From a checkpoint of a small image denoising model.
Model: 2.89M parameters, norm batchnorm, activation silu.
Training: adamw at rate 0.002, 32700 steps, batches of 256.
Data: trained on regions of photos with short descriptions (Visual Genome), 101725 training examples, 82.3 epochs.
Rows from block 3, named by matrix and row number. Rows with one number belong to one channel. Each number is 500 + 25 x the weight over its row's rms, rounded and kept within 0 to 999. All counts start at 0. Numbers have three digits each. After the name is the row's rms in percent of the matrix's.
# convs0: first 3x3 conv (model.mid.1.convs.0.weight, 192x192x3x3), inputs 54-59, a 3x3 kernel for each
# convs1: second 3x3 conv (model.mid.1.convs.1.weight, 192x192x3x3, transposed), outputs 54-59, a 3x3 kernel for each
convs0.47 104:515523506482497497477486499482513454495532496498480485525525537502492515521519496521488518495496511511518499530532525490457492474464468494502513512456508498493499
convs0.48 106:508507481516549534478516517560481534504510535513507504481451478497474493492488514519515506490509535503499514486471494473472514491478526478469462503453476512525488
convs0.49 062:492494492503511511501505516531483421536481394413449478502488479508488502485475492491496501501475481504504505460483501495492495527505517502486489496485488494508504
convs0.50 063:491493493505509513499507521529483420537478392417448477505492478511486498483474488492496503500474481505505506457484502493494495528507520501487488495485485495509505
convs0.51 108:509507508498528540515511517502529486485533483521529539482489499515516530531493504495508489493484483491500486501510510548563531507511502494482507499540503494502504
convs0.52 114:510523486512488486459464484485519490518542518483494486498512511475495497486498491507513498529524471470454436492520482513560513475518532478496517487470494569515489
convs0.53 101:463455453501519486537552513512484487479472497464479482517479477488502506477523542534507488512513485497518492498519501513548523510499497491468474518513486514509507
convs0.54 107:522494517511470510522486480485483509478521501517510492521528493474498495486510514494503504492455524508505509476516491479459479521483462515530485483461499483480496
convs0.55 111:509524514502526488523549519481462535521465512489464461492497498464502514525542533517533524499491521518514463495519519500489501495497450539444486478416437472431441
convs0.56 098:497485494458506593490504520480502461525523459484509475550504495541515495525495490507465492495363497511477496489508501478471497469499517478467519536493533512509509
convs0.57 109:495517516486484469496501487486502513515502492497467479450447468447439475486468506478464525513468490523479464526531538514525521523519516488497491473447474484503506
convs0.58 112:488481498492485471496486458499491491496526525502489485465480475478506499511530525493474493487529452525562480496482518441451492494498496515526496492527508491526557
convs0.59 107:525516507482507507492506517503500481494471517527490511477457468472484516506490497491497488512454474517477500497478451512496430504454493497506495505510457518505526
convs0.60 101:499429479522506521519548519482478498511492518502486482539540536515531504473479464502514509507514502513501513520531528517530506502527510499512515516463514475487497
convs0.61 108:527502500482469471479525501452448470487478464506504457524516553486522518523545506516499509499512512509512518498492465495521508488541518484458482533431504500433478
convs0.62 098:504515492573496431514485475519534510513554492493541514505499510531511533484488540506492522530401487505471498530522514517531539495511522502483525530470511521485486
convs0.63 110:497482501475462495503510501513441475498479504497514496466490486519508526550517509492529494489520501508504517495499485515516496517532505507523530500458474500530473
convs0.64 078:503515494514545533519532514575516529503512521488541521545547549528535530518523511522521509516518520493474499514523508530534499500508491493507521489477501504476486
convs0.65 110:550493517511466488494534472503519519501543510468516498535507555478460501490507533511519508517491516507537493504514510496473508499488540490485506512535508491532496
convs0.66 117:485487511516503515522489514494493506568510451535533529566510459545490482527481482477494493522455507515478488504499497510503531491495502479510494526503481503510495
convs0.67 097:491465475497486483507495500532501427529517460465510502519500515482480508479481518485467502517489489500491487519505510528525535494508505485489502514497513474489501
convs0.68 097:503508502498501537489482510511521489531550477515532492489503539473509586489473528506504498496397488501477493510494503450462514483485511504497510518452505529494490
convs0.69 099:540514558449462631489460533533534481493526501505533483520492489516528509500491479504456492510455436509498491500493488545480443489494505496499510519478467509500503
convs0.70 107:496524542466469530492466513492484512484482517467499512521488480543483474504501477493498513497511501503482470461474480556476411517533506496525517491531555444482539
convs0.71 106:525479519478459497493477512519505524501490510517509524474485479471466456498494481504477513511473516531464496522511502512480484472483499506489507507488505496504507
convs0.72 106:513531532474493515417454473518483495548504509501503547520506509512500525522524546477476520488484490516511499521539547462463487518510490499527545491496532463442485
convs0.73 086:510533523517547512518514509493477471529499487501488487473518542479497515458455468505491508530518518510489482513498492496504508470479493504501498497514491506500481
convs0.74 071:500505503498496499495498498519526525506507507503502473532526513522509510509503509504501500500493500500495501494502496489500503492500502504502505506489492503494496
convs0.75 107:479515491499526477487520490519529441494535480515514491540540507514541516487480500483507508495473451486520475447507561439553636459504544522514495513471479515503473
convs0.76 108:519543516524492514519488529488483483525493491512496512484494454487494490510503517495507493509506502511500500494484505510518508520507501515526504518520519520533503
convs0.77 105:491490499493506498509521509523470498527485492496510490515525529514524505524499510497510523508502512521495509496510521507537560515524534488487518534519503499512497
convs0.78 071:502504501499497499496501498521525524506497504500497470534524514520510512509499507505501499500492501499494501492502496490503501495500502504501504505491493502495497
convs0.79 100:512569522497516496484484483502491499491469494482464493512528500522546509544526498516510507507511518518496504495496513500479521519516536488505500493491486516548476
convs0.80 113:490496495505510495500509499457474487496514494487477478483517475484494476491437435471452496496480503473471469503520499473537473487527500463529552462504472483473495
convs0.81 068:504504500497499496496496496525515509496497484495502479537515506516502507513506505505501499498494500503493502492505497490502500499495503503498498507493497504496501
convs0.82 071:499504505498499500497497498520526525508497510503497481531525514521510513509502508504501500500494502500494500493503495489501502493499505504500503504488491501495496
convs0.83 071:503504502499498498495500499521525524505499505498495468533526512522508510507499506504501499500492501500494502491502497490502503494500503504500504505490493502495497
convs0.84 106:493466495449484551492491501520507494528569533516528510533490507528490487534507508492487478496372488505460495497486509483477550499487478501513490452449509496511478
convs0.85 108:473497509514514512504509513499517459476510461503530490476466453532535515505500483500488485504476486494507484499480477472458459504483486488473487503513514477494479
convs0.86 107:508501516502503506490490493522500526508525514485524476477513543491528535523542548517480498518500507506471500488468456533478459569524517476467497480458487490484525
convs0.87 100:490570504503522484515474515494492487507514491520486489482438471508490507524505527505492507504498523513509509517523492500491524526527519513522507501458513520509484
convs0.88 114:503500490514488496487480510527509506504555523510535499470508489526497466523512472472464499483406509482477455470501525493497541521521499463538507453357504482535464
convs0.89 104:531516539508525524516525514519523524495496494489501504490475470505495503477496479504494501510476482488504500526506496511453466509504498501508505488486495488486500
convs0.90 071:500505503497495500493496496519526525504508507506504478532526513521510511511504511503501500500493501500495501495503497489499502492500502503503505508489492504496495
convs0.91 111:478499501490529534504499492507543498516559480490559519549502491568517506532482512491477494528360474515455494513499494519509515500517502476498484483491506493504515
convs0.92 109:482525496508520494481509480507526527489486474474469459489502518510502521516531540489520500530480481510507485528521464535536496501526511525509506514484501514510494
convs0.93 099:486391481479442514520563534501461493513461516470473519523520512499525530519536549514520517503512513518501500499519519507539537497513503493499505503501502496534501
convs0.94 110:493466480518503511529510525522482539485456562475464537464463469498505504493525519491489484493550491483480518530531485512500486493493493529538497494533511460520511
convs0.95 105:510509505520544504486488488506498508487511545502514510476430430480478480511514500500495496523489522499478495541530497537508473499472494491471473498481486515492492
convs0.96 095:511505512498505524505534545552490518502469502460464472533497487504500490476482468532511518514520501505492479502513511533513490507521514493510525516467485510467486
convs0.97 065:485487483504515514497496505533490431530478409419452493510492462499478489478464464497503509501479478504507506456479510500498510524508532502489480507483486498517507
convs0.98 071:502505501497496497496498498521524514499502491495498467534523510518506502514506497505500499499494499501494501493502497490501501499498502506498501509490494505495499
convs0.99 107:495493506456469495458467504511463487509481491452454483568558501540528495518503484520485489535493490543490472519528526472486520481489509512498473497504481472495500
convs0.100 109:486489525486524557487493516511548481545556463506556464546501479548516475514492499504478519520372471489469501506512478511500487493484473486458539536470540502475499
convs0.101 107:496535509474516470480478478478470520511462506497457483522501480517500488536517518515505507501502516508521506523533524525480532523517528507519501510503499519516486
convs0.102 068:506501496501496505490493510519515492480487476478487508539506485509502482511515476509500494498497499500501498488496506488501504504503505504494496512484501512493505
convs0.103 110:505505509485461489498496511509488499499506492515506502513525508534510491529506491502473495528490482527481475516535510477492497502509514483502512478486500460484504
convs0.104 109:518477515487469505517532517476455512481480536508518517535506506511495495547515521497502504519497507513503490496534502467489462444492471494458480525429489519482494
convs0.105 072:500505503498496498492496498519525522502512502504505470533522513521512508511503511504500500500493500500494500495503498488500502493500502504503505509489493505494496
convs0.106 109:509497507515494493512493492510510533516500522508498509486503498480486471486465443488485535495501539510484495518559536509535559503503526489502465474475490497498517
convs0.107 110:490495493483478501500491530519525485526531490487504511489492472482494465481467462505485489508486488520486490489514544437511543480523526486492477485494494487480502
convs0.108 107:502487490480520525494497476522478509528479480527507478458471448468481463462466439495487492477510515490517512470463463520500500525505506493473510526523546483484530
convs0.109 071:500502506497500500494497495517527528511496518511503486530524520523512516511501518503500501499495501499494502495504496488499501493499502503502504506489490501496493
convs0.110 109:519537500491521496520528531471500475493508493497487518528510508531480484503473501516499478502495516502500519484488486494507519486502514462537513456488477503596514
convs0.111 071:499505505497498500494496496517527526507503515511504482531528514521512514510502514502500501500494501499494502496501497488500502492499502503503504507487491502494494
convs0.112 112:491486515496476546499492504513512493525540531509510487484483552450483581467490538496455493510390505508441471508512470506474481490490474512482500543513550511468479
convs0.113 110:506521489482501490487489490461458528452414480488465499491480485502486487512483479509471504532465443486495498506487488517516539482497499509482465521470512545543519
convs0.114 108:488474487516453479510466470531527485544559480512538535534526511564554529535501519499476488519410484507459477533507487534490444527513476508491500524491527477477481
convs0.115 110:494490496479460494517500527492489495483469457513509512451490490476536483498539483502488496498439488504497484520484526485428480521516516502521544477486529503488494
convs0.116 113:503477481509481510512472503517521487527547470530563490466469502562487464496464496499449470489367516505440468496519510505510517498514511493489503479415494506475514
convs0.117 110:480488502538490520502502521513518513542532498470514506549504536616531548553503543492487491515404522486475498481483511523481488506483470490511518471493525497493485
convs0.118 073:490462485489482551501506530558480453517471459480456503514493453500464476520466449514490487505508489511484513481506527485502511509501528496485501506475477503514500
convs0.119 069:505506500496498497495496497520521504498500479493500475537514505514504500520509498505500498498495499502494501494504498490501499500496501506497499510490496505494502
convs0.120 105:485481520501433470520523486503523497494507481535523497456492586480472522484495518521509500512453465502476484516489438574544483530522486534514477473478573539452487
convs0.121 103:517580526495505499510482512504482490502507490494494468471477492507522527519503483506504520496510508519521512524532518525481506480483495509510506505472520507498494
convs0.122 104:523513504503474497502489498494507488475519489487529517521528490529551480511504475506501510504484510500493494525543511501531489479503512475466468521505499498505504
convs0.123 114:502507503508489490504496512511515508516508506534520521497485479517506493469455449515499497533484484530491479512522503472486480480499491485513541510446479521514484
convs0.124 100:541430496494432493517564521498492523515520498501512468522515496510486458547579517502495490502492505517507500493517514497502488504545511506507511518448490490505484
convs0.125 105:482469456477499473494533506549504514531508508520506530487495490504484489507508505514484469499499473471457523447470512451472478508503502480491500426447480474470495
convs0.126 089:483460474463458467466468472579500505532494542493494540519521523518525517507519510514500498513507511515507507503542521520502492508500488488513488465509493495482491
convs0.127 102:511506509484504519513509495521508495497530522517516487537496490541497503512477477495482496515394496506477486484500505511487498518499491499489533504483522511505517
convs0.128 071:502506502498496499495500499520526520500505499500500466534522511524506505509504501505501498500493500500494502493500498490501504496500501506501504506489493504494498
convs0.129 099:492497505482525549500534507524486507539496485517503499503478493514506506501501500496502492533452503506473489548527515540493472527504489471462509536507506493464479
convs0.130 112:520525532505497520520518518517515489535515473534522476511499499508501491497507495520456488514442482512478459502534515529528517498513487488488493511492490516496496
convs0.131 111:499490502504489510508501514500482467489448471481452497487490486491503488456472457522456468514456490518465463471500520448487537468506514507485496536511513525517517
convs0.132 108:522518519492503500503503510521487507535490490520514498488464450501513504534570549498476471512514498495479519548544552482495517440456467480474492475411492553538445
convs0.133 071:502505502499497499495500498520526524503504503501498466534524513524510509507502503505501499500493501500494501493502497489502502494500503505501504506490493503494497
convs0.134 071:502505501498497498496499498521524517500502494496498468534521511521508506513503498505500499499493500501494502493502497490501503498498501505500503508490493504496499
convs0.135 108:502504508467457505496472479523508507493453435508491495451457479475476516484482497489486507484465513502479494461462487504441461533518484484518519464510519488516518
convs0.136 098:510450467482409434540540507488516496509521483520503494489486480534489491569541508524490506506452503515497501495505522530523510532534527482494499500462511515472488
convs0.137 110:492473506506410522512468540481521514522505503487516509508496498538535514516515501531501497532520500507459477510509484515503534512487499520512519538564518499488490
convs0.138 106:470502499525531514501487472520526464517490488544491526479473470494486478514492497500478495498493489506511506465455489502501466483489474512473512489498488502504507
convs0.139 104:541525527528521530545537538554513507529502510482459475489486478498498499488483481487503483499526482507511481510516515492509525485497497504496486487496464489496469
convs0.140 071:502506501498497498495500498520525522503507501497498465536521513523511507508504504505501499499493501500493502494500497489501503495500502505501505507490492504495497
convs0.141 106:516488471473465556513489516526536513533545536511515535497473483497535502495491538498498508505477488503497496502513485513509525519529490503496498517497522506496509
convs0.142 102:505514495468508482494531493503459490520500504484486479453429459495498516553568559517509514504507510502503502499521508509497510502513504516501497512483500495497495
convs0.143 106:506521502514508512511501515510528504488479487484472482491485467489497496476484493504508519522485508494488490494506492476511489500497498482478492516502514540506494
convs0.144 108:495488496527490541539474511504533500510534467491548500520484460553502448535499483476461485538367455496470496517500451508466448489527498483465512524494511506488508
convs0.145 106:456480481474495494489513489509511489520511442524542464494497502486489512513522549484463516516452508505479488525508476513512490471501486488450463528483483509515514
convs0.146 109:499514503525478465505521525491500535494478512498473515448487488441469486501516508480519503470458447476507479537500466562505434519483452493516508498506480487516493
convs0.147 105:502487505450455477475488495484497463463497452487513470499522506504509479507521476521519499533505451517542471516498510507478512511502516495456472552493467503496487
convs0.148 104:521525512497496505515531528488496490492491472492484490542516494542506505563542591502508522512501521508501495510517480493487459471489444514503518526515481504549499
convs0.149 111:506498491490500518484502509543495475490436421502508503494515506498536508513531488463471529509385461499455466503506500483497505514527515517501531492464526543483484
convs0.150 112:515529517485490494516521472524501471506481495486483519468463473496480484498508505484538515514491476528517503489489455493454514535492505490527490471513492509521504
convs0.151 092:481481520506495514515507527530478453528469476481487503504514504487479477468487471486501441467527488471501504520521500505487497502494506517524501512521483497491482
convs0.152 080:502498489490495510495488500521493465487481460481512547531496472492494491492486496499502501504495496497508510477486506489504505507503505500493488505487501501506502
convs0.153 106:492491499530494457488492502551498526532509499513538526481520548469503545468491556490487498474452469516501471496474524515482512535507497497533479505520480564554473
convs0.154 108:503506502492494499496495499485484510442402470475452474535502501502485473513511504487518498524492487499492487524487494522495516512482495544485458557534535528508521
convs0.155 112:509520502511518501513507487529521484526512477515513542477486486537530507485470467511527501499473481502532500504515496509510486519528484507496510513504537535524485
convs0.156 112:507504511517490484504515489507525517554505521542480516512530508486514506480495476485470485495472462507503471491502528475484499522507512514495471524493495447443413
convs0.157 071:500504504498496499494497497519526526506505509508503479532525515521512513509504511503501500500493500499494501494502496490498503493500501504503505507489493504496495
convs0.158 101:494518522476505546493482514517542487528598499519538502511521516517504529500503514507464488502399478525491495515453444536493460505496499514504520501411514510501515
convs1.47 103:517504519490494501487510506509499485511486476520493514521492469492472487484492514513508479504485486471478501492507501532524522494446472487473488483487501477509490
convs1.48 096:530508495531504525512489524492462461531578537510489527465452499476502493487479502469492493426427505490499510494504495552589509524524508490504490499476476506480475
convs1.49 112:477498496568547497504510493480499493451510478500490509474482501545535495489485491484482504559517501479490506481493499557543483483491500512504505442464512505504495
convs1.50 110:474499497569547498506511494477499494450511479500491509468482502543535497489485492482483506560516502481493507480496500556543482482487499514503506443467513505506496
convs1.51 102:513546528510510532507466504493490535505475504508538522515467494523529483482505503489481524505529474476537494485485501522516548500477502500489476491472504501470494
convs1.52 101:508504510496503493517527517524537498484550556464491498494507495473489527483528553437462480451455478512470473473517506437481498484477473515468483525528503487512551
convs1.53 104:494467466493465478503496507532542504513508489486443472482504530506538535536559539504472503508485499533562528490513529497498505483476448511502527528514508566556510
convs1.54 099:506451470519483469502499496494504506446453516468445491503512515489511540504450489507481540493490497500495494469506500467498513508505521485532503469499522476485502
convs1.55 105:506518503504505499499503506521495505482490489463489460504511526499493486479472486476468475513506485519503547517536527483465483502483488467442494503521525532547533
convs1.56 116:471495513438487545491489498494505516566540480493500483500521492469482468500506501536484487480505491528508499495527509481486482485521525491490485495473463515485473
convs1.57 099:475493485500508493493499480489492494480497505478482493515542506510563520521524497477490488511521493498470491493472535480467518486487496496532472503558519500539488
convs1.58 099:503498511514519508496514527511505481497484477509484524465439527500469454518497499482477550490481496497511473522541537514533554516511516455464448469482466441455466
convs1.59 117:482522502416578502482492488517512513496478495502512513509520513533509494493502510479483531557460492517479510531504482460489486504510516484505499448532502466517486
convs1.60 103:484454482494498498489510501522512504538483513522479487538524534487493519488444461479489511470477503508559530502542529488510523490487500509481514492448492474480504
convs1.61 107:489487486516498503501477501501558485505522473500495487525511511515535516464467481499482525477485476494537481483504504508485498539490515545471543541481527498495498
convs1.62 109:530496486545469435504495492480511489434479499493526476514505468504508495494493485473482497457514518462496513478507552497524569485493516515487475543525482505498510
convs1.63 101:485488500494500503496512511505464502483460495537522483487489500494518504521547542491532522477475505493447490475440486500529520508590512460502484466491484511509503
convs1.64 093:523513496491479466478483500502542498474546496503488476505501522498489496457454507534512540518477498517516530499493493487485456463479504461465473483476506515498489
convs1.65 106:512507508502474493491481482514550517491504499487495523498520528480504509504514504489481533471512490477494478487535480500457484488477499517498507472475508498526521
convs1.66 109:496506527529508495493502514502497472528505480488489489515516484552478415518501479472503478450479530499497507473487539462509581489498526544512484558508424539510485
convs1.67 095:494498513529494487487494501498496491479522494510500500518510535544516481498493495439454483508479477478502515493499505548519462507516503508509527479520539525521495
convs1.68 104:525530517505517529529511492487503516459512558491499495518509478426489514474516489497511507526520477491511472504514539471494546500502520507485503528527529492498519
convs1.69 107:485517522460543525498504481476485499601515452555503507492525526508530499485495497500483490517489493496473488506475489542469465504493502505511495474518492451490486
convs1.70 130:499510501510502502503510497494509467483510503477484512495502476514501475533498465489529485523502505539546510468501495469470476485477493470454447533498462544501478
convs1.71 104:498507504508519511522545509538551540527530548549576538518522540505497533504515533514504523507496496507485508499535543491523527492517494496496505504492499493487504
convs1.72 105:486500489521509471501517487486507487476518479497496478525559545547568515541552528492494536518547545470493518510527554503472473513484509510544498507558556508540516
convs1.73 097:494479505487446491507473493532490486476411460493472511512545517540568563507526529473461474481491489462457474523516525525519527515518529495490501469464481474468487
convs1.74 064:535537484554539496494500502463511478473518489494498501530530492545545498504503499534510501543524507501503504543539483562549491498506495451462509440459500504505505
convs1.75 099:501484503482467476490489504481519480507491450507523509501520533515507531493454504491474507533459483508469514496506476515508478498487467565525471577525432548485465
convs1.76 099:474518476511547509518485521488490480534484506514516486501517501495497524447480469498472473474468497423482443505458485484490502511493484482510487477503471523493498
convs1.77 099:455447491461486535487534555507511482497500490521485502519524490552522456490467440504529484509534493495474485534536521506469483475447490480484524491487502500521507
convs1.78 063:536524481561532494496498503459505476474515488496499503532517487549539497500497496534505500544522505497505505546525480567542493498503495451474511437464499506507504
convs1.79 098:507496493497489478475481473536563518519500494521479493514503508516455504501449510531569502488476484465424503523533517526505503486470499514521508509508486491476479
convs1.80 104:488478483512517509513528519485511482453499488451457466490456458473450453473476457484459490484463493471485473536548533514522514497482477491523498480530497516519500
convs1.81 075:536518473549521484490487498446492479469508490499500507535515475544531490492491493540503493539509496488502505544526466558532486487495499452474522440469505510506505
convs1.82 063:542534487561536498497499504466506475475518487495497501529523492547542499503499497532509504544525509498503503545531487566547495496505495451467506439460495505504503
convs1.83 063:536527480559533493494496502457504475473515486495501505528517486547542496501497497532506499545524509496503504544526479565544492494503494453472515438462500507507506
convs1.84 114:488487516461485570511497510491494502484498565475475510499512510488507531497500519545492457591519434567502441533501485469487556521487486507478487507503506488480508
convs1.85 099:479456497454478507497498531476498473455486506506518517502499485489496496481501511504473480487454451488447469521512519494443445525499503502505497475483507479486497
convs1.86 105:518504504511508512493509513540510513520482488534474477454466520456496546475514548517531502480505517479496504495484508499498497510503463507529543475509512448478494
convs1.87 108:489552487491483487492397489501485488501513494476512487525576512504583502519560494501481493498502468488527477509504493518502501500477507468509483483523497514509506
convs1.88 106:488489495496485488497502511522499468495472507502498497478482490485500509479494502537490509551473494512493461500486511420504546476478491544486486531502472518483527
convs1.89 098:517497501524528527520544542526494505507498534504480504475485483512518506490431443492518500508552494483496487495524515509496503508515525485444464489470491513561515
convs1.90 066:538539484554536495495499502463513480473517491495498500533534495544543497506503500533509500540522506504505504546538484562548492501508496449460508442458500502504507
convs1.91 109:494507481533505478502492491506501497554558415513527513485505498515527440512529465516512500455499485509506493494504489543528509505494514522512498550511471522499468
convs1.92 109:508516517495511508491501503511481495479469520497507512503470471478475484485505486549534502540551508534545505504490472512493453484455437503528504576562537528525511
convs1.93 103:467462509476498517495525522493544491495495479520474500448468478485492483504494482519522499509510486506489498507484500489446495513494505518496514507487485506504469
convs1.94 109:506517501510531513525536518490452471474484481462433484511526485523523474505531481525526518529506494535496508542560520514556487505542523488495529503470509514505515
convs1.95 104:498504511491484494488465483522558526503537520496475525491415477527507499556605536513468496489477487519520476502467459506478497509471492479436485498489526525557549
convs1.96 097:520523500494495476488495483469456453404462453488486476514505488522506469484487481514520518531497495505523500567578546544524495513507520441452471462497507480484477
convs1.97 111:458482492553531481505510493489508503439505480504496507457475512531522488486486494466465508560515501471488513460465476537526459479490497531527511444474524507503501
convs1.98 070:523538474548534486491496499441504480470515490497501505524532483541542494497498495537514492544517502496505504535543465556545485492503497462458524443458508506503509
convs1.99 122:531528520529513500509498482455476444444476462503496490489476480522505507493498511487490509484493518473513512472516488469510475472493481475466461467474509457466504
convs1.100 105:487491503485501530485494518525496472605519458526476453524506455535491421510491438489484502443477489499518502543501487576492446500493481475519516489515538493486517
convs1.101 105:535566548487484497482447477517511516484516482489536475521496514492499499508542486444426457500495492540535509474456463499504490507540535541543499519488483494458494
convs1.102 090:505542468515532464484491486427493472425506488503496503507529475516529478480489493531507491540508487485496506509545448524540456474494495481458534470462528521506509
convs1.103 097:512512483520529494536519511504523495475496464471487479502521516495524518513521536474452454477492440477466465482485496469494479492459460491494494471477520480497511
convs1.104 099:530490521504492524489503498414508515482546527494543496476444445506511521516510502539489533545486524521520529500534532470521509476487501462493479496498488541515510
convs1.105 068:537537481550534491496500503463512482473516493495498502534535493543544497505502498534510498539521505506505504545543480559549489500506496448459512442460502503506509
convs1.106 084:508509507495493483494505486497526492467503490457489513484512532468515529476525540460430477486435475489451452498513502500543516474527501495474523479457495479460481
convs1.107 100:469503510494512522505493478517486531461483558488513537526514485507515491518486484498505476543514454560506493487494495471476490511521516495478476485501514530533508
convs1.108 092:536514480514481504485480490444461467480511538500530528513496522539504528511474515493476476509503476519482477489473480508482470560553529480486480476513478481501463
convs1.109 065:547532490559532501498500505473510479483517493497497501536526498550539499510504499533508504543524507500502501551531492566543495501506494446467500438462494500506504
convs1.110 105:491525489505502496499501506489517510481499474521518501495496492488492497499503491517538520514477483511455469501465484509516496479516483509568501480507487479435459
convs1.111 065:543540489555539498497501503469514481478519492496496499531533498544543500507504499531511504544524508501503502546539489563549493501507494449459502441459495503504505
convs1.112 106:490481521445489587484484520505494506465499597501493484493499534481516577495499532502476542542531516535484520499502463524450418512510483492481507410466575473472515
convs1.113 098:495492512503501509506513511511490487544512550539510530512493512496470512501493526542524532478472518511504490510509501528534554485517519479497527460489478484484494
convs1.114 112:509514500531506491489470480482518527518480474486484482476495500521507484512489482494490489512506460484515509516527490562480407510482452506496497515503497530490494
convs1.115 103:547534541538527540527513535486547533484494528500525520502514489455459477488466485504474498530524544511499523505510542494477536513505535499461460499490449493498468
convs1.116 112:506510501528502493501492515512504488579517446494505493483496483566538495493483493547500472558532399519503473517501498489470511508503504506510514496490512496501506
convs1.117 110:482477499448492569485502521529518507525499544514501497489508482458463504483502515480487537521491493482489505495500530491501534507498517515499498509498496519486496
convs1.118 100:510542491520498481480495488452493462406489474526509505499524499512491483477482489493490502529479492482507502520546463512495451445477490456473539466511527526509510
convs1.119 078:525534473539530481489491497438498481461510491496500503529528477538537490494495495539511489539510495491500504536543463550542480488500498458459527448460510508502507
convs1.120 098:535490476532514499511507531522456474529454471521508504467472496490497512467452478533503509513534532480504512518492496525499498507496487513525540472496561441440491
convs1.121 098:527571522494535496493483482465469490497505493518544516522523512507499525489476508489475493490482506486506524518470488511478483496511492482488483507514511522530521
convs1.122 097:521514506539530506494474494498538512534530470489485485489499489552543498491448465499503505461488526483533552487485502509465485500496526491492510524502528549515513
convs1.123 125:507511489503505503497516511470510486521524503461484497481476506503511514515488506448448492478493467442443484493516491506476435489492472493481497485532537506486467
convs1.124 111:486423505499485509513517507487487525496443487519450486525439510511432489489456503503510511499507501508534490492477503525494521521523528501453514498445501482472493
convs1.125 099:517514506473465476501476492508492477514531517511520521510504458493497488482520518491446487484500516470490492502510511483499519507484527535515494589560537533527539
convs1.126 116:480464466463457458485488492471447460455473481510484501523467468479461469469462486477461497490468483504512496476453463464465452459482501504539527528538525536520496
convs1.127 107:489499510455486561502501504489503513424463555485499526507529492530521482516500488514486508537515489534500503490502499452476487503527503479503497446473486473489486
convs1.128 064:525533475553536489494497500448506478470514488496499502524526485542546495498498499532511497546525506499506505536535467559550485495504495460463522441457504505504507
convs1.129 102:482482494498503523481486513473503507484518525516527523506497509481488480505506488496495532464488541522534520502500509495492508466491516502485500505494513494506505
convs1.130 106:490489485498513507512525499509529525485468509473478508530515525512505553516530550506509547517521525503494523474467508501492524493490520514545511557553520569545499
convs1.131 101:519511503512502507514499509453486507486481485480478481512485471489470460474455443478477486497508496492520493502457482495450456494464478515513501523519524518506500
convs1.132 101:489508528484486507518496485471510474506509473512498497513451500524471481531491474505525521509490525490473510504494485473476487514489508481467463529483469540498504
convs1.133 063:533532478557537493495499501454507477473514489496499502528524488547545498503499499534509501545526508499506505542534476564547491497503495455467515439459501506505505
convs1.134 067:524532474551534488493496499446504478471515489496500505526526482544542495498496494535512493544520504496505506535537467559545485493503498460463524440458506506503507
convs1.135 094:501487514507468486493473501508484494541454498509484477481512513542491521498488486506448471487486477488466479502486506495446475518501482506504484513539515515517514
convs1.136 104:490435472507508506517526502492372474527474509490523523504436472525472471528519502500510483502535498494491486489463492510509496517533501478453468513500492506515498
convs1.137 098:475518504482552492500512519505465528514509525499473536513511521517476472534513531522509489513492489540485497561532511533441474538493495444481512427477507493548521
convs1.138 107:494550510515549485507439482499504496547490505508469525479494502556589562515511492497475492473441429498492504502487492532487485500458482503513499507538483482517475
convs1.139 087:476462449474463469490480481487505512486495510514501520490497501450473490471485494482487472490491484507511485493515511468488494502489492494496484518516495462481499
convs1.140 065:531536478553536492495498501451509480472515489494499504528529489545543497502500497534511498544522506499505503541538475560548490495504495455461516442459503506505507
convs1.141 106:500511509444535567490502501532491503574471437491486512486491521543516495453506497508488511544514503477497520503527505496463461495519515490489482440495493486491478
convs1.142 107:507530509501502500485461471489429519485465521499604514480425465466465499521602533514519504544540492521511470496466498487482512483527504507492485497497503496480496
convs1.143 097:512551538517571540532513526470519513488519494477512496509483490498475478508495479499468504508477500465479465486475514459480533455507492473502498471554533484512505
convs1.144 105:505490486546479449518486488458490529505501466446514499522504471584526459534532500536493493519556495513510535469508503465472485468526499490514515468459513528482499
convs1.145 096:490481503488480488504483490527528520518503494504524504461466506471466518503490510481488492477517525468487510533554542551543541510528504514512502527533526497517512
convs1.146 101:498491500528499473501500507526526520484471550522483531491467502515508528519548524478474508479471527467487503487480485473503509486496459492481547471487541478498534
convs1.147 097:519522518512529527513519522466480464468489476460474465518470475481463468484461484517538477517556494504540493526515526532509525537518519502526497510547499506515491
convs1.148 112:491469483490485483521555503527496524502470507484500490521514507506489483491512473489523479504529522480454515510539511506509509483476483481482472490482487516466471
convs1.149 108:527501469517502460503500467498534477455484441520512466493501456465474429476481447526502505528522556546523539495500505496486460507514540460457479505480480500454461
convs1.150 102:495512498495501502485485486498514529489526503485507492472518465491531506512460510481461458491498477532533562482416451522478464509553498487573493458506507483448487
convs1.151 102:485548508538548511503491476514549506484532474487475474483525515517539501475474473466456473512482494481508533455535500475520484459485496523473528483479527489511517
convs1.152 100:489509507523516466468482485490505480413496484503495509480488507523517472466469488464467508538501484454465500477480490532528449456473499525533519463475531540520498
convs1.153 118:489482503490490489519509502464465511519515436508534518501513560505513483517500457502485489463488502423497534509534559545517465511504474523481477498503549488477503
convs1.154 085:496493501509506511501504503507513520503492489489497493484494497509508541492514520523477495479446460548526509489494505493512518467487486468473473450454465464458476
convs1.155 108:509505519498490504496496503465474472545539530524540499495497525541496480541524528474429491492493493477473496493507515471450469512497505516472476515481512506487479
convs1.156 105:461489476475508474458478449524547555526508517525506522489504495505530495473512504545529560502523534492536520469499508502517518514497513518526497488516535498508501
convs1.157 065:539536486556533495497500504465513480476517492496499500533531495548544498507504500535509501544523507501504503546538484565547492501506496448464508439461498502504506
convs1.158 103:500497491532514490512503505515505482497531483472512526511493494444490510452479520500532511469536523493511515501512491485511518513494477499497483490542537471481511